config = dict(
    head_dim=16,
    inner_norm=False,
    learning_rate=0.002,
)
Rows from block 6, named by matrix and row number. Rows with one number belong to one neuron. Each number is 200 + 30 x the weight over the matrix's rms, rounded and kept within 0 to 999. All counts start at 0.
# fc1: MLP up (model.blocks.6.mlp.fc1.weight, 1152x192), inputs 0-95
# fc2: MLP down (model.blocks.6.mlp.fc2.weight, 192x1152, transposed), outputs 0-95
fc1.889,182,247,224,155,221,176,179,208,182,224,183,191,177,229,182,214,233,216,157,185,229,264,212,232,227,194,167,196,182,189,174,214,188,206,217,193,180,173,208,192,209,229,229,188,169,238,222,224,212,221,246,247,200,180,169,199,168,177,217,229,197,194,191,206,219,210,226,236,252,201,217,217,237,174,183,217,210,199,193,213,215,194,194,227,161,193,239,179,204,145,171,177,205,166,223,210
fc1.890,207,172,181,230,238,215,218,219,174,162,174,147,188,219,258,175,212,153,192,180,235,203,232,174,197,181,167,283,209,181,223,209,176,192,205,168,186,185,211,185,215,226,182,226,236,192,202,254,172,197,255,238,190,193,187,226,161,203,232,189,167,254,200,161,188,164,148,212,198,177,169,238,158,224,194,167,175,234,160,162,183,211,196,189,195,224,186,231,190,183,222,172,174,207,213,235
fc1.891,180,225,210,227,222,188,202,201,231,177,168,214,181,232,237,206,245,188,166,204,181,224,233,223,102,212,166,179,197,218,191,210,204,133,171,204,193,214,202,177,201,218,221,201,213,174,181,179,143,187,208,201,172,179,198,205,174,223,178,195,202,154,192,149,168,199,161,183,145,246,219,179,202,191,179,193,250,231,161,150,190,194,177,211,188,213,171,174,161,223,199,231,204,159,187,215
fc1.892,233,230,229,169,248,202,193,163,269,203,175,154,217,190,213,212,207,198,200,223,196,286,153,184,208,228,183,176,173,215,231,244,200,197,262,190,198,183,143,227,196,147,214,220,192,177,195,204,231,189,228,194,170,218,201,166,208,270,214,241,212,138,204,182,246,145,186,201,214,181,208,187,219,186,169,269,228,251,212,177,243,180,248,215,178,200,197,194,189,152,221,183,185,236,169,220
fc1.893,221,209,197,147,174,150,230,221,231,190,218,164,184,218,195,181,222,220,146,188,207,203,216,186,209,172,230,206,180,183,194,208,201,235,211,157,181,271,215,162,205,221,195,187,202,197,160,157,249,261,251,224,166,160,220,178,173,263,221,198,178,227,151,194,212,167,247,194,259,176,160,218,178,183,228,213,171,229,153,209,128,255,229,226,188,160,212,187,198,213,167,174,259,173,205,235
fc1.894,206,188,201,207,197,191,179,236,188,195,203,214,202,241,133,186,228,199,211,198,178,189,174,195,167,210,198,195,211,163,172,157,192,165,151,209,195,213,214,208,216,210,195,172,229,220,206,189,159,230,209,205,210,233,173,196,216,180,220,186,208,208,195,207,205,212,220,209,182,150,211,216,192,193,202,256,161,218,198,187,240,210,215,162,246,212,180,149,223,182,175,179,202,185,210,197
fc1.895,233,226,221,211,215,217,162,228,203,154,139,155,162,209,230,223,206,242,186,229,236,197,260,201,168,188,232,156,176,199,168,290,202,215,210,198,208,234,222,204,208,190,178,207,185,150,219,219,191,218,213,218,199,218,166,214,182,181,204,219,171,167,193,204,207,221,205,232,218,213,243,204,174,208,154,209,181,216,220,231,165,208,216,197,260,232,167,161,210,182,248,212,180,200,202,197
fc1.896,196,207,201,190,160,200,226,229,252,221,214,214,245,164,210,228,169,195,221,162,171,247,215,181,162,205,231,155,171,218,155,188,186,241,261,174,227,146,207,233,194,211,216,212,233,228,161,214,185,239,204,196,190,190,197,164,204,256,168,220,222,213,184,164,174,217,213,156,177,232,195,237,194,220,204,236,111,157,176,234,258,215,208,210,230,194,270,157,209,183,260,252,169,198,193,182
fc1.897,227,158,171,198,183,186,186,194,186,215,163,223,188,196,214,241,158,190,246,195,179,219,254,162,248,193,209,225,162,213,196,187,180,142,200,242,185,202,157,192,145,162,137,141,249,210,240,150,166,213,189,185,222,204,281,146,225,170,154,205,187,196,198,213,178,184,224,238,164,211,193,193,170,186,254,207,171,208,238,187,230,143,159,157,192,221,207,194,169,204,169,158,143,148,206,150
fc1.898,213,230,191,142,257,235,225,235,144,185,227,185,168,241,130,213,184,188,189,230,237,204,183,193,241,227,207,192,225,165,195,209,191,178,187,209,252,233,179,160,253,225,227,231,211,215,149,193,248,204,225,216,230,194,213,193,149,248,189,208,185,160,135,185,159,180,197,207,186,213,213,189,243,139,194,231,182,206,183,201,249,189,195,198,223,191,210,210,168,181,191,211,196,184,228,251
fc1.899,216,216,192,219,190,203,210,261,247,148,255,173,233,135,178,209,209,217,198,240,181,147,165,190,230,207,192,210,222,185,167,243,180,221,227,224,220,168,204,166,224,138,209,175,234,190,201,192,205,177,193,220,176,189,231,178,210,225,195,200,236,251,234,193,205,214,191,181,184,246,222,207,171,184,218,144,209,207,173,253,197,171,208,192,222,195,222,220,208,195,237,174,208,126,242,168
fc1.900,233,209,202,210,161,232,178,168,214,254,137,219,244,209,246,236,155,226,221,276,171,153,218,234,199,189,207,169,233,209,220,177,155,166,179,168,241,213,194,233,205,186,216,118,150,264,168,183,166,162,182,209,206,209,224,211,145,213,169,140,126,250,237,191,173,208,221,195,209,274,223,216,174,259,157,212,198,168,160,223,154,234,174,248,201,215,201,250,242,210,178,193,186,170,209,208
fc1.901,208,207,178,217,251,186,162,209,219,202,193,186,210,189,203,169,217,214,228,193,207,152,150,151,193,235,233,211,213,198,178,180,206,245,156,238,166,247,224,189,177,172,189,175,207,170,238,154,131,190,197,153,186,142,211,174,155,183,161,219,217,188,207,280,167,161,178,193,198,154,214,221,244,215,215,177,241,180,152,213,224,241,185,214,195,206,177,211,196,163,165,184,241,223,184,196
fc1.902,207,175,183,205,180,191,221,212,178,177,213,205,201,191,196,192,194,230,178,179,232,209,212,210,201,183,187,186,191,187,205,207,228,181,206,198,184,224,202,191,245,214,216,215,207,221,190,191,206,207,192,186,194,196,201,173,186,220,201,201,217,230,189,193,180,179,210,190,198,214,213,214,198,220,195,190,173,174,208,224,215,218,201,222,173,225,195,214,214,202,207,186,207,198,185,223
fc1.903,187,193,192,213,201,232,189,219,166,173,177,213,203,268,212,234,211,225,171,175,197,230,235,194,215,196,237,211,195,206,180,265,218,204,227,134,221,215,196,170,208,204,227,272,202,208,176,218,215,187,166,258,145,168,254,137,214,242,154,218,191,195,236,210,207,201,174,237,212,202,175,226,192,254,204,150,250,205,189,216,173,196,193,216,178,235,180,215,196,148,209,191,172,170,182,195
fc1.904,180,167,190,200,216,255,234,231,198,198,197,175,188,205,211,216,238,175,168,209,220,194,167,169,220,220,208,203,159,241,200,190,258,180,242,168,217,241,184,211,193,153,209,220,189,199,199,181,180,231,167,257,171,197,252,188,194,167,203,238,214,179,234,162,202,192,237,162,257,151,222,204,203,210,197,210,203,204,241,197,157,186,211,170,250,232,212,195,186,135,140,181,188,248,197,169
fc1.905,215,210,247,245,228,244,200,252,233,185,205,205,200,196,225,209,243,202,183,207,225,212,280,223,197,198,225,155,175,187,196,189,216,227,167,164,221,125,164,182,138,176,220,195,211,212,210,238,181,225,200,212,179,206,165,213,136,222,254,213,208,208,240,190,189,198,190,201,230,201,212,236,199,187,211,186,139,193,132,174,238,194,201,203,199,229,196,196,232,248,214,195,196,169,182,172
fc2.889,203,179,165,180,191,224,191,185,163,156,194,196,222,131,256,208,208,226,202,238,212,213,210,264,193,184,226,230,185,207,203,191,215,191,182,225,197,174,205,205,217,214,198,193,206,194,233,200,194,202,222,211,206,205,187,185,221,257,235,179,218,169,158,204,178,169,216,126,194,223,205,190,178,287,212,179,205,192,201,232,201,231,198,204,186,171,145,239,186,194,234,213,200,210,191,173
fc2.890,184,264,205,175,231,224,182,228,195,201,232,184,229,175,193,237,226,221,211,207,172,170,212,197,177,208,182,223,215,210,176,212,224,239,169,196,193,209,203,163,145,213,171,159,198,211,177,270,213,186,193,245,221,231,158,160,195,211,216,233,246,221,225,154,231,214,231,180,220,166,206,153,189,209,231,214,140,175,202,271,271,192,196,232,203,176,174,227,218,210,260,197,210,180,236,184
fc2.891,150,157,202,212,173,199,216,204,159,224,248,180,234,200,225,197,146,170,209,197,230,211,215,196,229,175,196,217,191,229,192,212,194,223,170,172,234,204,233,167,219,207,169,224,223,232,193,250,213,215,260,184,228,262,242,202,191,199,202,240,198,153,211,176,199,205,212,237,201,217,171,273,201,215,205,205,143,142,217,166,192,204,221,189,186,180,223,232,217,189,207,141,240,192,215,220
fc2.892,193,156,228,168,194,193,198,174,150,248,208,229,173,246,188,253,233,193,187,189,194,143,166,241,248,237,226,216,165,252,206,187,196,228,184,183,152,149,223,159,201,216,184,184,202,148,206,175,163,208,238,205,220,218,218,231,194,254,225,224,211,206,164,164,233,248,228,190,248,214,266,189,197,227,185,133,163,208,199,210,209,210,193,226,225,256,243,194,131,215,162,206,214,190,184,109
fc2.893,202,161,146,188,265,194,229,184,115,198,206,237,188,184,188,227,250,173,245,261,216,185,209,214,179,231,277,252,190,140,198,212,207,186,147,224,176,226,174,198,202,200,218,208,167,195,223,193,190,152,160,178,172,206,173,210,140,186,152,197,225,167,229,144,181,215,152,164,205,202,292,139,236,209,187,178,205,155,288,235,228,202,149,185,193,178,191,247,203,245,246,228,184,252,144,227
fc2.894,205,189,202,237,261,195,190,198,239,159,182,181,253,167,229,199,214,183,223,205,177,184,203,154,218,196,197,203,189,191,133,233,216,263,220,211,225,180,240,184,173,167,200,248,173,170,161,242,192,188,201,197,200,215,195,213,187,224,209,242,207,203,198,147,203,187,197,205,214,197,204,153,204,224,191,178,164,188,191,231,220,232,154,183,201,209,177,218,171,226,274,210,212,169,212,230
fc2.895,168,213,173,238,271,176,214,211,205,183,206,196,158,189,185,187,218,188,194,174,208,221,143,186,193,222,191,248,202,248,233,193,207,204,160,206,202,205,178,182,167,190,164,212,189,203,167,224,172,197,211,178,202,161,232,193,199,254,200,253,246,229,203,221,232,208,182,184,175,195,186,194,188,205,259,226,208,172,223,175,227,221,165,210,184,215,207,201,227,201,209,178,213,180,177,170
fc2.896,205,214,183,231,253,247,234,220,232,173,158,249,231,212,169,191,244,200,221,185,201,112,190,191,218,212,200,250,229,150,161,223,168,209,209,137,215,176,189,207,210,114,213,162,195,231,259,182,197,177,269,227,187,227,144,225,163,119,175,176,156,242,166,174,261,194,161,182,205,232,220,191,172,204,224,132,206,186,222,281,202,163,133,189,156,201,174,216,236,176,181,199,277,204,217,168
fc2.897,215,168,204,220,211,163,180,190,226,192,260,176,223,172,189,172,157,187,229,132,216,229,174,224,236,180,202,171,183,185,194,223,218,232,221,159,222,168,238,180,221,170,214,190,187,166,175,210,204,194,240,142,207,219,189,240,176,247,197,208,218,208,242,216,233,197,191,176,173,201,231,232,269,235,181,271,257,232,162,208,166,267,256,240,225,243,165,147,256,164,204,198,242,166,180,223
fc2.898,248,188,202,218,202,192,212,124,235,189,166,218,230,144,186,223,199,164,218,273,196,194,175,238,180,163,207,183,208,170,214,218,232,182,214,223,162,264,213,218,192,161,211,210,182,187,198,223,193,234,235,278,217,175,179,219,193,190,165,214,257,184,210,213,194,154,191,180,187,215,222,233,172,203,206,222,149,203,187,210,220,227,171,207,114,222,126,182,237,203,221,180,222,208,204,223
fc2.899,221,173,222,175,214,213,227,211,183,197,148,226,197,194,212,164,215,227,191,196,223,286,249,219,265,201,205,216,218,202,188,215,220,225,221,259,205,194,205,197,202,195,189,186,173,186,207,276,175,198,206,219,200,200,206,194,206,165,252,238,246,203,153,190,199,174,202,179,190,202,173,238,210,202,199,206,201,197,209,230,216,225,193,174,239,218,209,214,222,216,171,194,223,225,214,190
fc2.900,182,211,203,156,169,258,166,250,168,183,180,183,235,180,213,251,233,143,193,150,207,201,165,187,175,186,185,228,207,251,212,251,255,237,138,179,174,200,259,219,220,228,184,191,186,187,202,231,205,201,190,182,261,166,179,238,197,244,217,240,214,141,169,196,185,189,241,155,147,181,199,231,249,195,190,221,181,215,183,191,248,207,199,208,193,198,187,156,184,192,279,183,209,196,205,184
fc2.901,198,170,168,182,265,189,245,189,178,195,234,235,228,170,246,215,180,190,203,214,147,183,199,234,183,196,206,216,197,215,181,215,256,246,234,229,211,217,217,194,172,239,203,147,213,151,206,214,220,178,231,243,226,202,188,153,209,208,216,176,176,234,232,148,194,230,225,214,208,211,179,154,215,226,234,194,182,190,210,178,205,209,187,257,267,199,213,159,175,197,202,276,173,172,277,216
fc2.902,201,197,192,213,281,232,206,200,205,197,238,148,237,189,252,222,193,176,203,222,182,210,183,190,197,196,207,209,202,186,163,240,168,216,210,187,227,186,219,162,163,188,201,180,186,152,183,263,166,204,228,228,252,216,168,205,163,218,197,234,198,213,181,176,231,192,217,163,207,173,229,157,199,264,214,253,171,225,219,213,265,214,182,189,233,185,184,185,179,197,230,177,212,175,227,162
fc2.903,200,206,196,214,242,202,198,225,219,207,240,178,186,170,196,171,199,157,184,239,202,204,201,228,175,168,171,191,198,171,185,170,197,182,212,228,196,194,203,151,174,200,169,165,201,154,190,209,180,179,250,208,239,204,136,238,163,196,226,258,241,227,181,181,231,229,186,151,195,175,261,173,163,218,230,259,144,190,219,236,291,210,186,200,215,193,227,181,208,206,209,171,215,182,235,197
fc2.904,226,231,227,165,240,249,187,191,180,217,215,257,239,239,205,199,211,220,228,213,204,184,202,169,169,203,166,258,162,221,172,243,197,210,187,290,274,227,239,187,219,196,213,159,201,231,202,203,174,170,128,183,202,167,210,191,146,210,208,214,155,189,163,147,195,206,208,187,168,266,238,206,204,209,182,202,241,206,152,175,292,182,192,178,206,168,151,224,241,189,162,196,236,242,198,215
fc2.905,192,152,184,189,193,207,173,227,179,246,216,187,195,185,218,179,190,207,225,192,164,195,220,194,228,219,176,255,184,197,143,214,188,201,217,220,186,278,214,201,247,222,221,175,234,166,198,195,203,199,238,229,247,213,199,170,203,200,184,222,181,189,190,203,224,212,193,223,182,196,249,166,210,246,218,260,189,181,271,246,230,211,206,208,207,174,223,242,173,197,193,180,240,231,230,196