config.yaml
train_examples: 97500
image_size: 20
horizontal_flip: false
width: 192
qk_norm: false
parallel_block: false
tie_embeddings: true
max_precond_dim: 1024
weight_decay: 0.09
Rows from block 4, named by matrix and row number. Rows with one number belong to one attention dimension. Each number is 50 + 15 x the weight over its row's rms, rounded and kept within 0 to 99. All counts start at 0. After the name is the row's rms in percent of the matrix's.
# v: attention value (model.blocks.4.attn.v.weight, 192x192), inputs 0-63
# proj: attention output (model.blocks.4.attn.proj.weight, 192x192, transposed), outputs 0-63
v.114 090:25 58 70 22 26 64 50 19 69 83 51 63 41 45 59 71 67 57 46 53 54 56 49 54 42 30 33 60 69 29 69 56 47 53 40 59 43 48 57 38 51 52 67 42 59 48 63 49 53 40 58 51 15 61 35 33 32 42 35 38 47 52 23 52
proj.114 095:50 39 24 29 42 54 52 60 20 53 52 37 77 65 25 53 40 66 71 46 70 66 61 56 73 50 50 44 43 60 64 74 53 54 18 35 38 62 48 44 34 39 42 56 66 29 59 52 45 50 25 58 48 47 41 64 51 54 51 67 54 45 28 52
v.115 092:48 33 71 44 37 75 69 53 71 52 48 62 27 42 53 64 39 58 17 48 45 69 51 44 53 95 63 73 60 67 15 61 51 70 37 41 45 49 48 78 32 61 60 29 54 30 56 35 18 50 47 44 47 35 35 72 40 50 37 50 39 31 41 55
proj.115 104:32 63 31 16 60 52 46 52 54 51 37 50 62 55 50 44 35 43 75 50 85 17 59 74 34 13 49 18 57 57 73 36 66 62 60 61 36 48 54 38 41 43 52 73 61 47 51 74 70 62 48 85 33 57 59 67 49 49 50 73 38 79 52 49
v.116 074:58 55 50 35 58 33 44 55 85 41 74 61 53 71 64 37 27 66 59 39 41 51 28 77 82 65 51 64 56 56 30 49 44 31 45 52 76 66 36 81 48 25 33 52 45 29 30 53 39 48 49 57 46 24 75 80 46 55 48 36 55 46 43 63
proj.116 088:71 56 63 35 34 55 57 44 26 34 26 45 71 62 29 56 63 57 45 44 55 44 47 13 12 55 42 57 73 83 54 20 62 57 31 60 78 33 42 50 50 73 64 38 42 40 53 50 74 56 56 34 48 61 35 64 70 55 78 54 48 52 75 44
v.117 087:25 65 35 68 67 61 21 45 57 44 48 42 72 50 21 63 33 56 84 56 40 55 28 70 17 60 55 41 24 43 27 24 38 64 55 63 63 19 51 51 47 66 24 50 35 49 54 33 37 44 38 41 60 30 68 44 39 75 43 47 69 60 65 31
proj.117 105:54 70 53 38 37 46 62 72 36 73 36 42 50 51 48 73 59 42 26 53 61 48 72 39 76 44 52 48 42 32 54 40 69 46 41 55 38 74 66 60 66 34 42 46 61 50 40 42 55 67 58 58 39 66 38 42 69 28 42 62 48 34 36 70
v.118 083:45 33 25 43 33 46 51 34 78 69 33 10 74 47 57 45 44 63 29 50 47 60 36 49 75 43 62 51 44 39 49 56 57 40 60 57 48 60 58 50 64 75 99 45 46 39 59 73 50 38 52 42 24 57 54 60 61 50 08 18 44 15 60 59
proj.118 096:75 32 68 36 82 63 64 55 49 46 59 44 41 41 69 43 34 40 47 41 57 59 62 43 46 51 58 55 34 84 65 61 53 72 71 49 36 46 38 60 52 57 29 50 85 74 49 31 59 44 41 62 40 45 74 59 42 34 50 40 40 63 58 61
v.119 082:80 68 51 51 47 61 19 68 33 44 31 36 48 45 74 36 53 22 72 46 67 41 29 51 49 56 45 67 57 34 76 63 56 55 60 35 76 38 60 54 40 17 60 56 42 37 48 27 41 41 60 53 33 63 49 57 41 46 57 58 52 29 51 28
proj.119 089:10 46 22 49 53 48 60 40 61 82 72 33 58 53 36 61 46 60 43 47 31 58 42 46 51 46 32 20 44 45 38 40 36 28 38 52 41 65 55 33 49 46 38 30 84 66 51 68 49 56 25 43 73 46 46 49 51 55 56 42 51 65 73 68
v.120 093:52 34 56 36 31 40 38 76 55 48 48 48 57 23 71 43 69 46 58 45 28 72 47 65 69 48 53 40 34 30 65 37 69 41 52 46 47 31 35 71 49 73 55 37 68 47 35 50 48 27 52 44 67 55 07 63 30 43 80 64 54 30 31 43
proj.120 102:38 37 52 60 57 43 43 24 65 47 51 66 35 58 54 35 49 57 55 45 86 44 49 35 32 49 52 74 86 80 49 69 36 56 47 41 60 86 30 36 55 55 61 38 45 44 45 28 68 84 66 43 50 52 63 44 83 53 60 56 48 57 51 55
v.121 086:64 39 50 68 69 35 56 45 61 65 37 47 72 12 46 46 53 71 57 73 53 62 60 54 61 40 43 52 77 66 83 49 21 37 73 58 33 74 47 43 57 54 69 77 50 66 31 70 72 62 40 44 62 45 35 39 29 65 40 24 75 47 78 60
proj.121 096:54 43 46 53 43 67 50 54 55 47 62 49 44 70 60 32 44 39 38 59 60 50 67 46 45 66 61 71 40 55 41 69 75 59 51 48 34 49 55 48 32 57 54 45 49 52 91 38 44 32 43 80 42 77 61 56 50 41 43 58 20 38 49 55
v.122 084:78 61 44 60 77 29 44 68 49 51 38 48 68 52 55 48 34 62 44 45 43 43 62 30 55 31 51 51 35 37 63 46 62 34 60 38 42 77 66 41 39 67 52 48 72 30 57 54 43 39 36 64 54 50 54 42 52 71 60 47 70 38 58 25
proj.122 101:45 37 64 53 41 49 42 65 39 48 43 62 42 50 45 32 53 56 19 45 42 25 57 51 51 82 61 55 74 49 71 29 14 64 45 31 38 49 46 57 48 48 31 56 49 66 62 39 68 68 50 20 33 37 65 86 37 73 32 67 46 40 64 78
v.123 079:57 37 58 83 55 37 67 48 69 64 30 52 47 65 38 49 75 44 62 62 28 92 21 39 53 37 50 47 47 24 68 67 65 29 68 47 73 64 30 61 46 48 49 16 49 30 49 16 61 43 54 41 62 49 38 46 66 42 70 62 47 37 53 53
proj.123 092:30 46 55 64 39 60 47 34 23 60 52 42 60 39 51 31 91 58 42 54 77 45 68 60 37 44 70 72 52 60 38 58 54 77 25 49 47 35 52 25 38 51 69 35 49 68 42 70 49 75 36 29 35 49 57 22 57 58 37 23 67 38 29 32
v.124 090:55 62 53 26 35 35 44 60 25 68 62 64 53 60 17 46 31 57 43 38 45 59 30 39 73 72 54 35 60 38 44 52 32 64 32 73 41 56 32 55 33 90 82 88 38 57 65 41 60 75 65 46 55 43 60 53 54 44 58 55 61 57 42 26
proj.124 094:23 40 47 51 55 76 30 39 49 26 69 57 70 45 54 61 41 62 92 45 72 39 55 55 41 26 47 48 36 40 66 45 60 36 48 34 51 54 44 52 28 35 42 40 81 44 55 55 51 17 59 54 40 38 27 66 57 56 45 62 36 44 57 57
v.125 077:38 38 61 39 80 60 62 57 40 44 53 54 31 37 34 36 43 63 32 51 39 63 74 48 39 51 60 58 37 56 47 24 49 52 50 35 54 49 50 75 44 40 56 37 65 79 56 49 71 56 45 37 66 43 34 65 49 54 72 16 43 37 55 52
proj.125 092:45 62 32 64 40 65 62 55 70 67 50 46 63 97 74 34 46 59 57 55 64 40 26 60 56 62 41 43 58 29 48 74 42 41 50 47 54 67 59 48 58 50 60 40 51 55 40 47 21 45 56 74 55 58 71 54 47 48 41 90 52 71 54 50
v.126 089:31 32 38 67 42 53 62 65 23 45 53 41 48 53 74 44 54 40 60 47 36 70 40 52 35 53 59 32 10 51 60 53 57 48 38 48 71 42 29 48 65 71 86 68 24 54 60 38 34 51 43 62 21 42 54 69 62 43 48 46 82 33 26 59
proj.126 101:42 61 38 42 57 58 48 27 46 50 27 48 59 62 60 28 53 41 33 47 26 32 48 54 43 53 50 71 50 66 35 41 39 24 45 59 35 65 54 35 25 34 34 27 55 30 27 73 76 54 56 36 85 42 29 63 50 62 32 50 46 39 60 22
v.127 085:62 34 59 66 59 51 59 57 68 51 73 49 64 70 63 48 44 42 81 51 64 70 25 72 47 52 54 73 70 54 52 34 44 38 34 45 66 72 52 36 47 50 64 66 32 24 30 47 42 58 50 50 57 31 24 51 74 53 75 48 46 78 54 15
proj.127 094:42 62 35 42 33 53 33 70 39 69 54 53 54 28 22 62 51 34 00 55 54 51 59 27 66 60 56 52 61 72 46 64 58 58 34 49 45 46 53 47 39 58 44 20 67 82 69 60 63 38 48 85 40 35 63 61 56 30 52 53 44 47 55 41
v.128 090:20 41 48 65 61 26 67 61 47 53 35 53 39 47 52 45 43 29 47 49 37 60 48 42 24 53 45 52 55 32 23 46 56 81 54 85 86 36 58 48 48 70 44 57 40 58 00 63 55 67 81 37 41 46 66 62 58 43 40 33 27 39 67 63
proj.128 097:44 59 56 13 66 78 41 53 27 47 57 42 51 23 48 59 46 41 63 47 45 44 49 77 47 62 49 68 62 60 63 33 65 39 14 28 43 46 58 79 54 28 66 62 48 45 83 34 44 42 32 53 62 39 57 53 48 72 67 73 70 67 33 42
v.129 088:59 47 62 48 60 57 43 51 43 30 73 75 46 42 46 27 52 51 32 65 41 60 59 40 48 46 42 36 36 55 31 50 56 63 55 69 55 32 59 54 62 74 15 51 40 48 54 10 46 30 92 38 69 57 64 66 55 76 68 38 47 57 61 60
proj.129 097:41 55 36 39 52 39 45 38 43 79 38 24 53 47 36 60 43 76 70 36 52 44 40 60 44 58 66 79 51 35 84 53 44 34 52 11 40 57 45 50 40 40 73 32 63 43 67 43 60 56 31 35 32 23 44 41 41 29 39 69 67 44 41 46
v.130 091:60 52 46 36 40 25 52 34 49 50 61 35 29 27 59 37 43 62 45 44 69 23 57 74 45 34 26 80 44 49 51 40 40 45 42 49 57 35 43 32 52 05 81 49 75 80 37 74 26 47 61 59 49 37 66 45 47 75 78 49 30 40 67 48
proj.130 094:31 60 57 51 66 73 50 58 73 31 58 63 57 75 42 81 51 43 71 83 33 77 52 52 61 64 71 36 69 30 38 69 48 31 35 71 62 80 41 70 50 67 16 41 30 51 66 39 45 63 60 49 59 65 45 40 61 51 45 64 63 76 33 56
v.131 095:42 41 41 44 73 40 77 66 09 45 52 38 25 33 29 92 38 72 46 45 74 44 75 63 54 49 28 47 32 60 43 68 51 38 30 45 43 53 48 42 42 74 50 44 62 13 32 46 57 46 51 59 26 68 41 30 83 41 22 32 65 44 70 54
proj.131 093:53 51 51 36 60 62 45 24 79 59 45 59 62 53 64 38 84 25 34 43 33 42 51 40 65 51 50 46 58 35 43 51 57 48 79 49 46 50 53 62 70 27 52 45 48 85 57 27 18 74 50 47 50 21 83 72 46 57 65 58 58 58 30 46
v.132 092:46 42 13 43 45 52 55 46 41 58 66 39 60 72 64 34 58 49 54 22 65 64 74 34 61 47 44 48 48 45 83 39 85 39 68 89 43 37 42 19 66 59 52 58 33 44 55 41 70 54 52 59 73 58 43 54 57 71 63 48 40 49 45 03
proj.132 101:17 60 89 47 65 59 59 54 59 45 46 54 54 38 63 67 38 32 34 59 21 47 64 58 48 72 58 68 72 42 23 42 33 71 20 18 71 61 55 72 41 37 34 30 53 59 53 64 32 50 48 60 44 89 55 29 61 30 50 74 53 49 38 69
v.133 088:75 18 47 41 54 64 28 49 25 46 72 35 42 52 29 54 64 49 50 29 50 87 55 65 44 61 60 63 40 45 46 57 60 43 45 45 48 43 41 56 56 60 71 52 50 70 33 43 49 54 55 68 39 79 66 75 43 45 47 51 48 91 52 47
proj.133 093:36 72 48 35 68 41 70 43 38 68 31 53 58 31 71 39 52 38 41 56 64 44 42 53 34 47 46 50 79 44 49 34 39 62 36 45 59 63 47 51 60 52 33 48 39 36 71 51 61 46 61 27 38 42 47 42 39 39 62 45 43 31 49 52
v.134 085:61 67 82 72 26 69 45 64 53 58 59 45 36 36 53 50 54 49 32 42 68 55 44 34 62 42 45 44 42 46 51 39 56 61 47 47 41 49 32 47 58 55 39 46 64 43 34 34 49 55 75 62 67 32 54 51 53 56 46 36 59 46 50 44
proj.134 093:41 47 05 39 47 36 36 65 49 50 60 38 49 76 43 69 45 72 57 53 39 47 51 77 17 52 33 52 68 59 66 73 65 46 29 44 72 47 91 41 25 41 28 49 16 38 56 70 57 52 23 35 29 44 36 32 44 34 53 50 53 42 53 58
v.135 094:54 47 77 49 49 54 59 61 54 55 79 09 42 78 33 53 57 57 71 23 52 74 44 25 53 40 66 25 48 57 41 28 39 57 44 46 43 35 55 54 49 40 35 51 43 42 42 45 44 60 47 50 43 41 36 46 48 48 37 29 37 26 78 66
proj.135 097:56 44 20 29 61 42 43 49 33 59 47 62 52 39 62 52 33 37 25 66 70 30 63 57 47 60 56 76 47 16 46 45 63 35 46 44 38 61 63 46 54 53 58 64 35 31 15 55 54 42 24 50 60 47 48 50 78 43 71 27 57 74 62 63
v.136 093:55 65 64 47 42 55 59 72 11 81 46 50 25 73 60 50 52 26 34 25 27 45 81 57 49 60 68 79 50 48 36 36 33 44 41 57 30 58 51 25 67 59 60 16 47 58 34 23 82 27 44 28 34 49 47 39 75 59 54 60 62 77 48 54
proj.136 102:29 19 48 41 64 49 64 39 70 19 37 37 63 44 58 52 60 54 51 66 78 60 26 47 35 49 38 32 55 36 84 78 60 67 41 62 65 29 52 80 68 37 50 71 53 47 58 84 21 65 65 48 33 23 37 46 25 50 54 53 67 55 69 44
v.137 084:70 23 68 43 53 32 05 53 51 69 62 56 48 69 41 54 51 49 70 49 61 40 37 82 39 68 33 42 77 61 53 56 43 44 44 62 40 45 38 41 43 57 49 59 75 68 58 36 43 29 34 39 45 50 25 26 64 50 57 66 34 75 44 64
proj.137 090:31 68 21 42 34 52 83 39 63 50 39 42 49 33 47 51 60 37 41 66 39 85 49 45 42 68 55 63 18 36 73 57 33 47 38 41 57 46 62 66 45 50 33 47 16 56 54 56 68 67 46 77 63 47 57 73 49 61 39 39 60 48 50 41
v.138 085:63 29 64 39 52 77 29 60 15 64 70 54 42 59 57 65 32 62 35 62 51 53 69 42 69 44 55 51 47 23 51 34 55 37 45 29 60 36 48 52 28 36 67 49 08 53 63 69 41 58 51 46 65 72 61 37 31 46 43 31 48 51 50 64
proj.138 092:33 80 57 66 52 52 41 16 58 41 42 44 64 52 57 24 65 47 62 42 85 24 43 32 44 23 33 36 26 63 37 53 34 48 56 84 48 71 24 18 62 44 25 56 62 59 73 34 69 66 36 58 41 35 50 59 81 75 63 64 46 45 67 27